{"beta2": 0.99, "precondition_frequency": 32, "steps": 3500}
Rows from block 5 of the text decoder of a small encoder-decoder audio transcriber, named by matrix and row number. Rows with one number belong to one neuron. Each number is 128 + 32 x the weight over its row's rms, rounded and kept within 0 to 255. All counts start at 0. Numbers have three digits each.
After each neuron's rows are labels from the 100 texts, of 14976, where the neuron reaches its highest value: "tokens" is the input token at the peak. Only what is clearly more common there than usual is listed. The data: read English sentences (LibriTTS-R).
# fc1: MLP up (decoder.blocks.5.mlp.fc1.weight, 512x128), inputs 0-63
# fc2: MLP down (decoder.blocks.5.mlp.fc2.weight, 128x512, transposed), outputs 0-63

fc1.63:163052085124138076133115177092143096220144168168143093130099124138099117133083137089151150154129184153156189103178139137058146127132167106104099123170161136093139101107148156114171177137129166
fc2.63:099122136116127112092108166132138149139177100174090132126123108059152155064150114159206109152141121126099123109114137170183088137139121115156207144109104124102114180171174112166124146104089166
tokens: "v"; "r"

fc1.354:113113075111100227174113181181139152198163146072156128154180081141121145167129142113091176099195098145142114146095095119119128124079105132166162119141125113149111120154184118069128131169100099
fc2.354:070136123181146065114120088099115080108130099133081141121154132102123102154069165098101137141136141187098068105149127147124082120118208118126127118152109147089174177166080171110126195087128194
tokens: "s"; "c"; "u"; "g"

fc1.239:152146121161153132148162143126072113057136103149173130144122116098100147128075121180141104115102094188120054120137102188143146103121123121198120118137121112172113101148074163173117110107128065
fc2.239:115104121167162166145101132125169152167139137090172110098198080109100087128121154106109159134098150143185143118107102111120128139155119091137157135164121177086151121079112124087202091127076178
tokens: "p"; "l"

fc1.164:151093152148129100096057181161128111137087146100091076118072144107108187121093121094170159097062150117071150172104162134138084136123146075112126106102151187084091128159114111064165103120107130
fc2.164:146143123086127162117105048104196165062175117167146174097131147133112145178145101122110149158172163167149124114106124146192123074145154176115159091121104154151057149111119156199129137138109127
tokens: "e"; "m"; "l"; "r"

fc1.511:099077150144117094110054160100134135142164088152145171115103153137127128141122122085117124132165121106088090165115122119143062122158082080153143124169161179168123130067145160115136148204064112
fc2.511:179118139100130138166150134092119147145126159115094104107096200090120149128096136189165125143109103090087207133078126039089173087128194113213113088151181086075164103132085091138145079085135140
tokens: "p"; "l"; "<end>"

fc1.316:104117094099170119101156163140139146105108174133106109139082118126096138099072076131110101109065113204162120188152101126166079193087148098105098063090098143180137100077153092165096133174119155
fc2.316:158182193148105148091098111118147143097145101148149172109188140144152130123163158120142155105156108064091110123173158106125150093163154094108103192191163127135118177063103132050157145104140117
tokens: "r"

fc1.294:088120148109125101192124120167136109125117166128203194142152119166128090112189076103127112107085131167160090126110132130142214131075087117122138116114134112126172089128151163167141122108098187
fc2.294:113136120095091149100066165143153114159146082097094128169108087086163149112100147097166112142170136119136103096106106132099081135162164111123145118154158116178083126129120086124062135075118074
tokens: "o"; "p"; "r"; "b"

fc1.465:112096133109160056173107144112190155146122181154200092119155091138113144098182139078096147105118113115122172091109149156105130132186167101121148039121076105191144138101090083143099118194130090
fc2.465:127144108143089132119160133116125149189117064080126134160095121138145127104083185130120095106179118084148099112155100150150160174178064146184102117171142127069188152128153118102116139126100151
tokens: "e"; "i"; "u"

fc1.444:100166150166086137178132187141158112153084069116108085126142176113145103175131150221143153074125145167143045157062124131099148124090144084099123089141055156153149120134120154128118134182147101
fc2.444:208124149056126127111082092123088132124135139157089130132123077077104160102130115107093150170105092099121144115160173110138129197142134133078147111119183118068113138145127071113144092122176139
tokens: "t"; "e"; "l"; "c"

fc1.291:081107079160171155130087137146118183158111132122087110093124112193115190092128100169139208069129108114106189126122114119098104118172102072115087134163097079186084196075080166149141117182106125
fc2.291:134063150141111140120099152125144042150149108184166180146179158068150137186121185106117095104145135117072119146108109128135162106077094125132138118080189156072082150143146112113097125074164166
tokens: "'"

fc1.170:163171212139140180108124188119145171109120130136151145110147067127086154051132039114129102114061136131188089091142094121156156098138081140189140160103145090119163170139159154162153135095151115
fc2.170:107102113149134181077142091115116100106179153064161117139109114166149107144142170082134119062109124172097180114139122132093112107174145137108161149159113115086076103100103072102114136124148128
tokens: "f"; "n"

fc1.280:144121127134126171121131146084120176105179158148156119077130161145138148109155170191155131186100151160061146123085130113135122062124114093083107157132093184145179117090103091100084111169096111
fc2.280:107199122105120178143103106147158105170113113100118135198157136122138185121148091139097141103156136115145141081091095124190128157083176160146153103141137170143069156093159163157158192147139119
tokens: "l"; "i"

fc1.410:094081073076114134101086127172172095133166147117161136126150158105153175133104131119124175205123178154102117136131079104096169089148105128079104087123167117125147070144181214119067128118193112
fc2.410:122171116135175096136189098167098108104048164143125121108107098112135099111100151145141087127174171105088118154095155214091142124149129125155165151158183093151055154119108108128133137157123153
tokens: "i"

fc1.483:210135148149126135138165146144101149090150104132166192083146136130137117081085140115134148132143123167165186076175116128122080056182109158166090087189141162149172091095075131180135166095098137
fc2.483:140137177128158139153113185164137134134141127172110122091185114166147136143165127124094114132091148193095149158140114127117144091138134148118133133123142079085069156161079151143101184178125172
tokens: "f"

fc1.172:154119120081101139139201139154136113206084077086117194143121160165177177099172144059090072140107150129152140131117147166143149161168137143114164208128124134086118152132113133153142154148107165
fc2.172:142089143198136131155129102138114179111132163131093086071094164142092151121166057133124219133091176143081105154148110105157146119100082068154050099085103179153165150150171104131114136112173069
tokens: "t"; "n"

fc1.326:171133078078082029138183103104071092152090142107120109153112095112095115102101124075135103092150204107082146159146101122119138157164096076169123154147111201147101119147112128118151174102111120
fc2.326:109121125144086133174104187108108128065210092174094103135142137115110122163154161178137158141150111148135094101140152142114193201118142107121148081161054124065121144086186166153119102155127117
tokens: "v"; "h"; "g"; "m"

fc1.250:137063146110107129072109156163120111123123075181131113168166097098107104141118206069126192100067156147091160119160154097144134102138111120123147110091146139103113130124133148070159111150184143
fc2.250:175168169102174112174168118135126153173146126156151149118132147151159169124105119189131117124192166077183157110123150199114101115103136110068172150104115146102191123109175116099111084090114169
tokens: "f"; "d"; "z"; "h"

fc1.370:150171182171122124186122105086123120199149100111114178143139102173093126123087080167095172104121143111159096215106084108182122151139102086067112120131083125140126185166141108134127148084133143
fc2.370:099172101143092133088155143111076071111084122129132122116128123101096125136094196142110110154120164158136143122130199120155063164176147178105166141092184144061144076103148139107137177167130087
tokens: "p"; "s"; "u"

fc1.46:155123129157098059112133127142138126167105111120142150082207109190132089110154082168177068130133117092141097128183107140116145151088171109139128140070157135118088189113155088175127138151093083
fc2.46:096115134091160178141147160152178082186105161131132152166096167135176106156155146154139053119146166136116145134105126079149211103180144108191160175168139115075109110099110148139121105123228174
tokens: "w"; "l"; "u"

fc1.407:177141187119116129164126139127150153125098124116190162186101121138134097126136078091158116144147147157060109138163187146068115106104144079163092142153132117123170099120204107119141127155176097
fc2.407:048178112111107111077140127119098141097156175039124132108103088135196190158113106112082091078125163158101114104133169192152124097147160132056099142129105151132094163140114116085100083090097176
tokens: "a"; "u"; "o"

fc1.233:169120129135084082060162127166115036115124159118085127173132090133129128138133073152153127163152080157124137075201062088119156118091144192129137130167110095165152120135106142088121161086151125
fc2.233:139142103113128188124125143143131167084145099197187056105168130116133143133107160128129121149105076116102107147059133074059179133140116113158131152074066158212095122077162161166160100174106147
tokens: "o"; "t"; "a"

fc1.154:138116139152147096151125159111112119177129181121144121129148164161107125119093065157111144121068123170067144150081165139135105122122160115093118116130112142086067076089088167034145139125122159
fc2.154:114169100164149142121132153148141190070150060175105145100138067110142150115085156129142131170136112149161113101159159138143133133084063083123136124173099189119166149117204154132114110144117153
tokens: "r"; "m"; "l"

fc1.500:093088164088130100108152181126132113158172158161140128098124138131133137027089080143132080154140104086072111147118118094049123122155101122122162148165169161150113121103122081075106127164131078
fc2.500:111144088139136129070162152083142175170083158031179155075136112146153077161154185071133126093110147127104092135133159180138123133141170162141125159109120165157127135143114125148139131148091174
tokens: "w"

fc1.103:161161140104072201111150114134119143162140128159146145065161114125109104125126118140090121093113141133062200131148101103059124150121152093146180103155172099087101142075100101103151152136153133
fc2.103:135134106145143143164125130152080110116151140092125104112124167099162142082128126120118136102080140099110210065114109202119211088120161126128119133084162165174091104180157134119124097135135096
tokens: "'"; "s"; "k"

fc1.459:070187119136117145114130135094117115129113094088131110151054139101129131096139141117117176173154169171105088168110113133161096108124140115138140136072118158150093090149112116130158151107133050
fc2.459:136169086124192131141117136098138116154137170157159158079159109094081136053125118141125160136128103114171098141105160126159141098054067180156182076117108151048152150138121089164136168176129093
tokens: "h"; "o"; "e"

fc1.293:130111112106119101184166096185086172132146159160110099153115088087055166088093126147118164101114166165172119165134100134126154130150083137120193211128104086127133138149113087109123203096112109
fc2.293:194134079152130157152101109080131084141103185133132166196156159094152076103101145100112106098114103091075096104141151109124116129120113095143091046112132103087144158074102112100117069120103178
tokens: "a"; "m"

fc1.457:160135130107129196152140112137175131120135053134169167035181154129116109091099113114124150114131105177105099163117121133108127154147115143117128110144137102129146088063142112131160183125172190
fc2.457:157075178084151114103087143131161165122151180155174090135148149129119134156180110118117093175072121084137153113169077099180126077184081158117130151125132136174102151176183130133106130080125133
tokens: "t"; "o"

fc1.37:106137115073125166137093127189130189173132068153138119109144135137087155129102105079121162152130124124134081107161118188114120152124171124119138126183142164164131167160154166199163149149129112
fc2.37:155133101146139076078157173101130060158141196142104105087122106179138099147129135127160159130137130128122093105143075168145125140135103104160087105090088139147126097153114161077127081085134120
tokens: "a"; "w"

fc1.199:168162100116130157145123106129153173106144108105125080170178110134070148111123137142134155058139160174203107121146136140076104120084219159119076109106153093191180125143144180084161109111086097
fc2.199:146181153202138075138121132122085080098130140101171205136140073114129141158145097163135112152145107055076136153058135147149112089110103090178195108139111127102106217114139083130140174148141146
tokens: "i"; "o"

fc1.207:086088117190162141162114084193082112101125122066119137104108100172168150157084127094144155061069190114117172105171114090123101111077072111075172153100149174168127149137091133171194216146153099
fc2.207:168122109118143057134157136155178140106122179126150117154101140046110076100102173131098072117129051117145143120137192123114130185194125141174121088122135156116107133138127119156082057110111116
tokens: "i"; "n"; "o"; "d"

fc1.272:120083132095137102128130095144083148133113111127054161145130125163182080115120143146169138164143072096187138133143163152087081143159085165138103085173102183110115103090104155051131099097121156
fc2.272:138155137105084122103101168135100122066110103100158085073168180142159138094150145141116139134093160181199093118109100132093158191076080106197121109088159156125189140185109189148117175167097118
tokens: "s"

fc1.305:113143141108087125110175193183111164092100131155128075158132050210140160105083187130108110159106141102109136186096134138152173185136144174136157100146119164172119141105141119165115111144110100
fc2.305:176099180101098111095121099100121081096123199102158178091122145068133187157121120162110180078141132146154135054190154104108149111099107172125139147052132072114152117068090161112181132134137166
tokens: "r"; "<end>"

fc1.452:140122114112059116182159129099165135160156176152084112080167116158164089119131163198131102116121112147170094161201164080125115148134052078106142123085108168094155187100097153120169154081074127
fc2.452:120119185101102136129071137129139145140107100079120102133117082108079135143131111102158085141096176159050174127154078153108138132148166159140087127086144159155127188122132137118123149183149128
tokens: "g"; "x"

fc1.169:116139098109116132166108071179175079151160096069126115174222103123068173119052185153233155161164148148147170145133102156120128165117159105156129172130100154136133166138147103184125164131158154
fc2.169:153117156126071154040153113098156199110137168184089168114111127114165097129145034138116161126131100113095097143133188088156104132153140132106096073115108131139121111116125080134152080108081144
tokens: "o"; "g"; "<end>"; "d"

fc1.389:092148153121100124073066121124136115084135092146113187142117116147082124159120140042109186090046155131118113149096109131186089090175156104089134064165068139140117138109115126127134183185110087
fc2.389:161138082174131116107170110109092062106165108093078124173094170109069105121162138102110131144120119114148122145153115153139122139115075200124118171105109081077121174155119178138136139167211115
tokens: "p"; "a"

fc1.382:134148102115102109097099137151152098160090118097179080100118142083070092104122066166104131153136124179145139204077159165171156158138196151162098172114090211150164088171100123114134112084138211
fc2.382:113094145184146181083171123158125137174111128109075127123106180188094149102173194078133173121116167147122165169151127096064154096146085093095125107096133148152117151135142120051144111143196099
tokens: "r"; "n"; "g"

fc1.401:127132140129179175131173140113156151138107141126146182115160091148155166089144063117157166093108111114127117105108124131114170129109107179138158097103129173131165112084110126040115134113129197
fc2.401:113119150111116081127167140062143161075083134156144084133151137125159093169114131117104082188166154120102166164122115108111214112200034146124104099123133125111114144109134112166107143154149124
tokens: "n"; "u"

fc1.261:163106107068136171117158149091165072126087116155135157207133152170119151174109085140129103160110105182135166147125115126078055169182138137137146098113143096172136090137112181183167164116155164
fc2.261:207116153152123150151190097079119075137154126142102183061129094079132108144161157064103186116149139090132205123134117062092150151106133087100093145064125142068094086127147144131072089091135139
tokens: "o"; "i"; "h"

fc1.338:167124212111108128132107156059160150150120150155215119073099041164105138182119111095141129152157144131156116068082129072088141119185134144144153167107128152149138176187125152063092151084148130
fc2.338:182159091116124131071171076176159142169073124126106154142104145161184115095110143133086137170136107132119160137123121157123122193080165131139077102119163147098107075103124059094165099117153101
tokens: "e"; "r"; "n"

fc1.284:102110152125167125217154135118129126146131151132173149126117120100074152165063139138156124130145153116114154124092139077093128098135203126120057135143109132137125160140118143139148104117143109
fc2.284:125159104122182121164095086123111198072157177119122111139116188081128100105134129116112117172195151206107100111131146128103113151103161147106188128097111138134105109123169132101185170112131159
tokens: "p"; "s"; "a"

fc1.269:146101115120069110146075194194154150122050169119145097125088136143138126128148157143155129118119138111101105084074133158169137102135095113162100135052050112126079148124116140118128196159126193
fc2.269:134141148140126139144170059130118103092183088115096129104066148119115144164162087173121115138077160165143093150134067110050142085078116133159094111157109208189176101173073133139085091098153090
tokens: "a"; "g"

fc1.17:089135179170125102140065152125156096115140165122158146186112156168119129155089135120154131098147088093145112042161085100140102160138154150188132088118153197125105157152104116161190134104120113
fc2.17:185110144144130207123141101150169149116137117111143122065170110151142140111118145158131141168050091091108089184066119123147107089084092126132124138120130048096140128143116071117161092092118135
tokens: "l"; "u"

fc1.166:152139105160117173145113089140161104166098086142090202057112082107119204080170156106159103183114118172117125153125111121132101107140110103090135129137156068118110130130077154100118182088130089
fc2.166:104135109126144089143098080096060224112155131171124070142093155170122126066158119121173136117153176101128102130168108176153141126120122152155169095150126165093150104168119099136125107098112180
tokens: "y"; "a"

fc1.22:119143074153134129166138187110166105129171090199123145070128167101160151143064173159151176194134170076151112117114098140085107133126117108084158082156119150077087100197108109127161127139154050
fc2.22:117136148167119094144142130102084213117151138137125090129101097175090140099127104101125136113129133156109099157131130156165050111128129121093050136116147122213104149111070127149114144135067107
tokens: "i"

fc1.66:138107102102132145114124163083141128203146131117089137128138073110143124142087126170121149166139145117177103137112104127128125140072142172161091162149185149179129164083160175075090094129134132
fc2.66:121126140110181094164137144174164135089119107161166132078141193177057130121168161099177122132084143125069147123182174103173191073213110101137113108121102149127118189154134124088133148164119132
tokens: "e"; "n"; "u"

fc1.314:152154114076162165144124108161190096130101153141187146101107113144101110139153067148129105187125153122118140116104072173163080173101161158111155162114104161091151171088076157119156149030120115
fc2.314:100141152151077098130094165164134194162145091123157138160117085100105083146090161132185157148146103087150143175123191155079168051185136134089109075170115088124137117135143140163135110111139169
tokens: "y"; "i"

fc1.62:144134102111159166116098155114160147137139126111131100149107122124144104105100123063100168117159154144138165139129115069131148144052189160088133171088119187178151092048135108135173166130124133
fc2.62:154095163136098137118112099069060148096120160111067128102146081178138121133155176108180074102191109134123120133155160129079135124155084112129150113129101100084149105155122117120156122192139117
tokens: "r"; "y"

fc1.454:152050173132085159161103079150113096112148152084154124139160150147102154132114155088174170095045146156179137136155139137100158059084134130130137060173059151121173143123099141149198145159089132
fc2.454:093140122131155114123083159119117142167136145180096043124103205121108070141121186154163125106127098150133125105156100147112099132128155176126111137111162125095103122115151128062104094153164110
tokens: "r"; "l"; "b"

fc1.49:095075108186187144150118152134121100123111129126139126120183098107153083103074160120111103147180094131045129161098128123186133111183071147118119093171064087095147129171113150151118094124125132
fc2.49:116140116145139129151154142049118106138109110113108175121107175178136148097132106148130166101147178058154146128161108139126194103134123051107125139040141074118118134056219112142199122173143145
tokens: "w"; "u"; "m"

fc1.126:146150096116127133124128160111095094129105148154108156103122069169177061119169142170138129118125067127125145140105230171151115024075113151180122104179081128136182115121102123104099130130168143
fc2.126:152101140145100132100158115146164151102076160079108106202109190138142163129110167155095141088155121171124108109130119040094144179168130106127113106097144061087116177133162106105114056153162153
tokens: "i"; "s"

fc1.413:130108082135143150126172112146125160122113085155101188137144099200129194182111144077117119139094163089135160115109160116127144175176119146065112118164139124133075129083121169139121114123045123
fc2.413:178107129133138113131123119129123179137100140129100070082141180130097096117088137146055159096109062185108089121126133136144075063078106137162111097070126110136126165209101137085113083089106136
tokens: "a"; "n"; "q"; "g"

fc1.402:100151145159094083123125147162163161096108077165151119149168177096170079164122152141176136157113127114084153127086138116087119159165159149142143106125127177175100208140153163145153107130084135
fc2.402:185165106109149134129122188124095136144084167094144146117134112174079091093120145136098146094100146124096119120106155127163144128088206090114066144098133093064098129103137115121137076096145153
tokens: "w"; "g"; "t"; "v"

fc1.104:093115129068127115133162131082156098140039100109155139091223095085132148139138176135169089165081162110098114086120093173136133099133096094148140082091151134122145105139160132098119142115115135
fc2.104:114212145208099155094131110149143116104153143205082064109092161193114078108115086125103166124133121185091075216130098136118113126105158133128180162129112117146142129190126195102094158155112112
tokens: "i"; "h"; "w"

fc1.106:113104165119127086210151130116191125082141126174181130171151086125153186128087137105119149177135129144129173108095123177171122138143142132081096129078145175124159193124084121170103139131099151
fc2.106:139105160173125136107129138115181125194140108166090095181087115128156107092075092102124100112137086159101105124145111083135123134114096102097160233143114082081126097089126132100122137089149132
tokens: "l"; "r"; "j"; "v"

fc1.30:161115117099175143170093181087128092141129192126157172150115137181135124134135099133192159163099106111159143117127066155171176151160137162093181153120098142216126169146140196155102088104106152
fc2.30:081138172109131193098136143173074179124103078058112112102153143102171084084175194132108134093124081131132103118128078119139125132155139118133098065141148165110117132171127107102134188099202086
tokens: "n"; "u"; "y"

fc1.318:071101128114176117171101094216146147124069150167099086150156067106123116103130210093126151143163137161090184121154111126147129144139107142100138196119178140113130132173088104141161188132119106
fc2.318:200066142139082094128157117122136107108088137112155179135142166123132083134088130150107089093165115114141099095139200141122143119160106066107088146138118158109153086063140128059108140136137073
tokens: "o"; "g"

fc1.230:110130153182111122121063192137065084137171079146138142057113141079105129116154178098152137152105103132102102144181119112136122064130057160145132126074060126137114146107156077191203115161185122
fc2.230:177181128096203105145140123134155126129103153094085120114156156139148180097095141107120121149135130143132082070107119168058133098123119142103090123118136078094127113120145108113083143077072106
tokens: "h"

fc1.414:113101122163133129141155093205167166113188155101091147093143097088083093116097107129156123102103110126143097135130111093092147220208099134180130141085086122138163187180162136162180152091135098
fc2.414:139127154115112154142082161121083101131107095073142093173081098126124148098166174087137128124058157143077173118176097153107093072141201170167107182165142135075125120082069154162163114189128160
tokens: "g"; "c"; "w"

fc1.209:092106112165106076130163190128191177076145152128141146078114114168116123219090117164142174115141151118169158111167097129191134143108131129123107182130135112187135100158138175132158163180098143
fc2.209:214083137096112163179150061140136085126124076120112152080129059110143153131102089129158136102055114113134089161103166089092109102144168138160141035101132146125139103105115148157154060113116113
tokens: "a"; "l"; "q"

fc1.89:120119152152143102111163108161092175121112111157078067146176102171138115118120138167136125124113113096073114104083155142098094154173148180126089147133110141136167180178132072079145104187118117
fc2.89:158182087135120159165162190133175104166085121114136174096107125130128120102156061082062160101103117159155109173126087128136096104128122105142068062166146105113118123115104116186112179115178144
tokens: "g"; "a"

fc1.139:105136130106083158127162151126050097150127079064138082093128112168155123161063112145166151151141164172084109145100097112123128174135115159150106155074122115202112091147173172097159179123127083
fc2.139:188130142228169136106144103127131174131169124189127066103123127163109096112123118111153145158158089098100193128128152116094150103060099094081127110065157172095121053156151155122153154119132118
tokens: "h"

fc1.299:168186087094095136122145114113043072088159145156161111066125108109146153119128149147125157128086125145103132126070149112103065135167171112228140175116128114062101125140119126143128121143139121
fc2.299:126130177176152156160100099164187132184098135123156133159151132101108074090159117097131150109118136143095168122168122118110219100120103131056095079082068205172172125163114148108117127124118135
tokens: "e"; "h"

fc1.136:169082076134071079139107106185162166101145165076135133098135108191110121134138085148165131081126146167121142112149103147119127086132121112125127088102111157064094107124120107125169132158126166
fc2.136:103183160152168131103136117141122094089137123123122085139108071123102162130119102138102098128130149119170099184112192117078102141098157139169118122120211094139153164150122105172161126109071110
tokens: "'"; "i"; "k"

fc1.450:155176121136107110108155107114174137165196136097143170131080108117148116084128087157098123102128123172110107128105100087134075082140068125146135124111153187217167140126110142173155104144090112
fc2.450:149093147084133117116084097177108099098162176172102074163160117139117110116118130093168105131147128116082200126138125098129115111180173143176114095178173100128112165139148140118105132153146104
tokens: "i"; "t"; "g"

fc1.426:189123166106093086146097050113131145192158120136077171105127143144064138101122116091158113108135153134100139106108074029116086146086119141146128181161106112115086156153137126138186161120094113
fc2.426:127121147127108094156192151065141180077145134154131099200141153123122132121151142090081063108169125111136150131142089126110163174121112087151114107150109108137082138202152135130069070114111117
tokens: "k"

fc1.150:080098172090150110111102119090134071120097110123157131178106118143160133078167195169090094120153108178134115142150121075104100166146131210116152111153101100162152107093186165149105142114145094
fc2.150:141148127111145178147134158130137188168130100122169126126131128195099119111089157096125147125141184091093126161128150077057141142183075130141128092152116107112156136127126114114124133140107116
tokens: "y"; "o"; "u"

fc1.455:120179084121129112166104142112150135143139126130118134107090123099041098158104097101125152118191134059104146091077148098150206135127144147142070066155133161070101149112169117186137108137138129
fc2.455:038121128091121110178097186135113143161110138161158111123130130171155098079110149120164133141126141119140167190154112183121127135086053192120199177118112113110156158125114151097125127104147147
tokens: "o"; "w"

fc1.463:086128112150077149159170099107109129125126107090150217061091096152087080096147106185198186087120230132083081150117112135116182123111155161143143139125092139158165158085134158144145092105077186
fc2.463:151133171148181052108127174153142138157133100190126095093155171125100155177144122096129101185150071155139096167091124136043129122108098142147173114147195127086114069161150128108084151146137080
tokens: "h"; "y"

fc1.364:112079133127154134134136130059129113133164149131104148156152089133139101119136099179145139140159174117157113187105133145118098113167153118175114088161150123139116158136127087121132121177103140
fc2.364:137095150131080141147143134152168153157152145091140132135092145105118107129116141083123111109111151091110121107085165103141121120123111085096136117128125130155158131103180176115202161158156104
tokens: "k"; "'"

fc1.183:156107091156096098129135134115142152144153165108119157160096131068099132081122098140143148151173139115035128086108104076155080094116077097129132086080126147140128140091095141178152133163114142
fc2.183:119101132071127111124076185158152143131178141116124114183125140115191105134066137139127062099113101071167130133140113162102128088132080159092118144161128121083119102082160121140181186126156116
tokens: "v"; "g"

fc1.141:144188070134166078116096184147137122104078101089158162146133103066145107140101152212078149127120101164140122127077155142140078136108133151124074073118154081140133133111098112125106108127073163
fc2.141:160124139115105191096125137129121142109161165171068125091076125122125108139164129069189090194160108169106113123228119070122123167144140154100143174145126186147114144116155090134174132171165100
tokens: "f"

fc1.121:179138139092128154127140154149088127115116085156110121121150159115128172109114122137170132137163141115122110170210157166087144101132157121047060095127092129139125136138113149056124122123134080
fc2.121:152119189062123112148097057119201118107136154127147121104191083129113139168180089105124132101135136138101105156053123184185205120176125140135106140102159132145100146134133143167125074126140114
tokens: "e"; "m"; "i"

fc1.356:091104116092124134127099112103170120091147103105078072169115137139140133118165111099114097116070102172139110143109163072126119178131092204144117134126164117173114131141166119165111158137138098
fc2.356:164170138152124120096153158150156128152049133184122133072134141207079141111102181162122157100233169130104096103145095160133120123115135114168158155140161182098156150076111101164128133132094133
tokens: "h"; "s"; "p"; "<end>"

fc1.477:153133132169085236177064107172142061141154155091128138179158175103099101152166131058145123117143088096182096131124106065148179117149164161100122137172122155135099143137119165149156182077127133
fc2.477:095131155106117102120157099101093130125134137110131168118126081137150082069137132189114141128185141143103165149112143181135056164194084173100117128104099106089152169041180129121093159168162101
tokens: "h"

fc1.395:152163181115107133171127141158126133062113195172130107089110157111145127123118122129159151071087105105086140105234127141163099142117156113069141085143108184151161129092150092143137146067149124
fc2.395:135160118128133113055147124110137083095136107102113132133094095158143133085163182073120132188143100166169061127091145169121165202140101135106122218161117143069086131082148151093088148134135088
tokens: "w"

fc1.292:161104100122153165135116091124082123142182121112072075051149083130128084100139123133097142163155123124131154115179185158086081134107103154097139126170097124150071127154110194123121105097150131
fc2.292:114190111113110102147181090130157136188128132105190162139217132154116180114100122149153108146082137177151092161136036115126161088114124175138107172115160111131171131100027138116162124189099098
tokens: "e"

fc1.343:116135131159098146186093108153152174083119077069113129081144124171094110127180114116165100108127097197141149148112149092152138137099098096068095156063087116125155132156184155136142169127171111
fc2.343:175158138130131132085139165183183135167148140143099195139085132141171094177101074109119135129128193142115143122112124096160081148076104117153140129104102145146117151137123156111160175119165100
tokens: "h"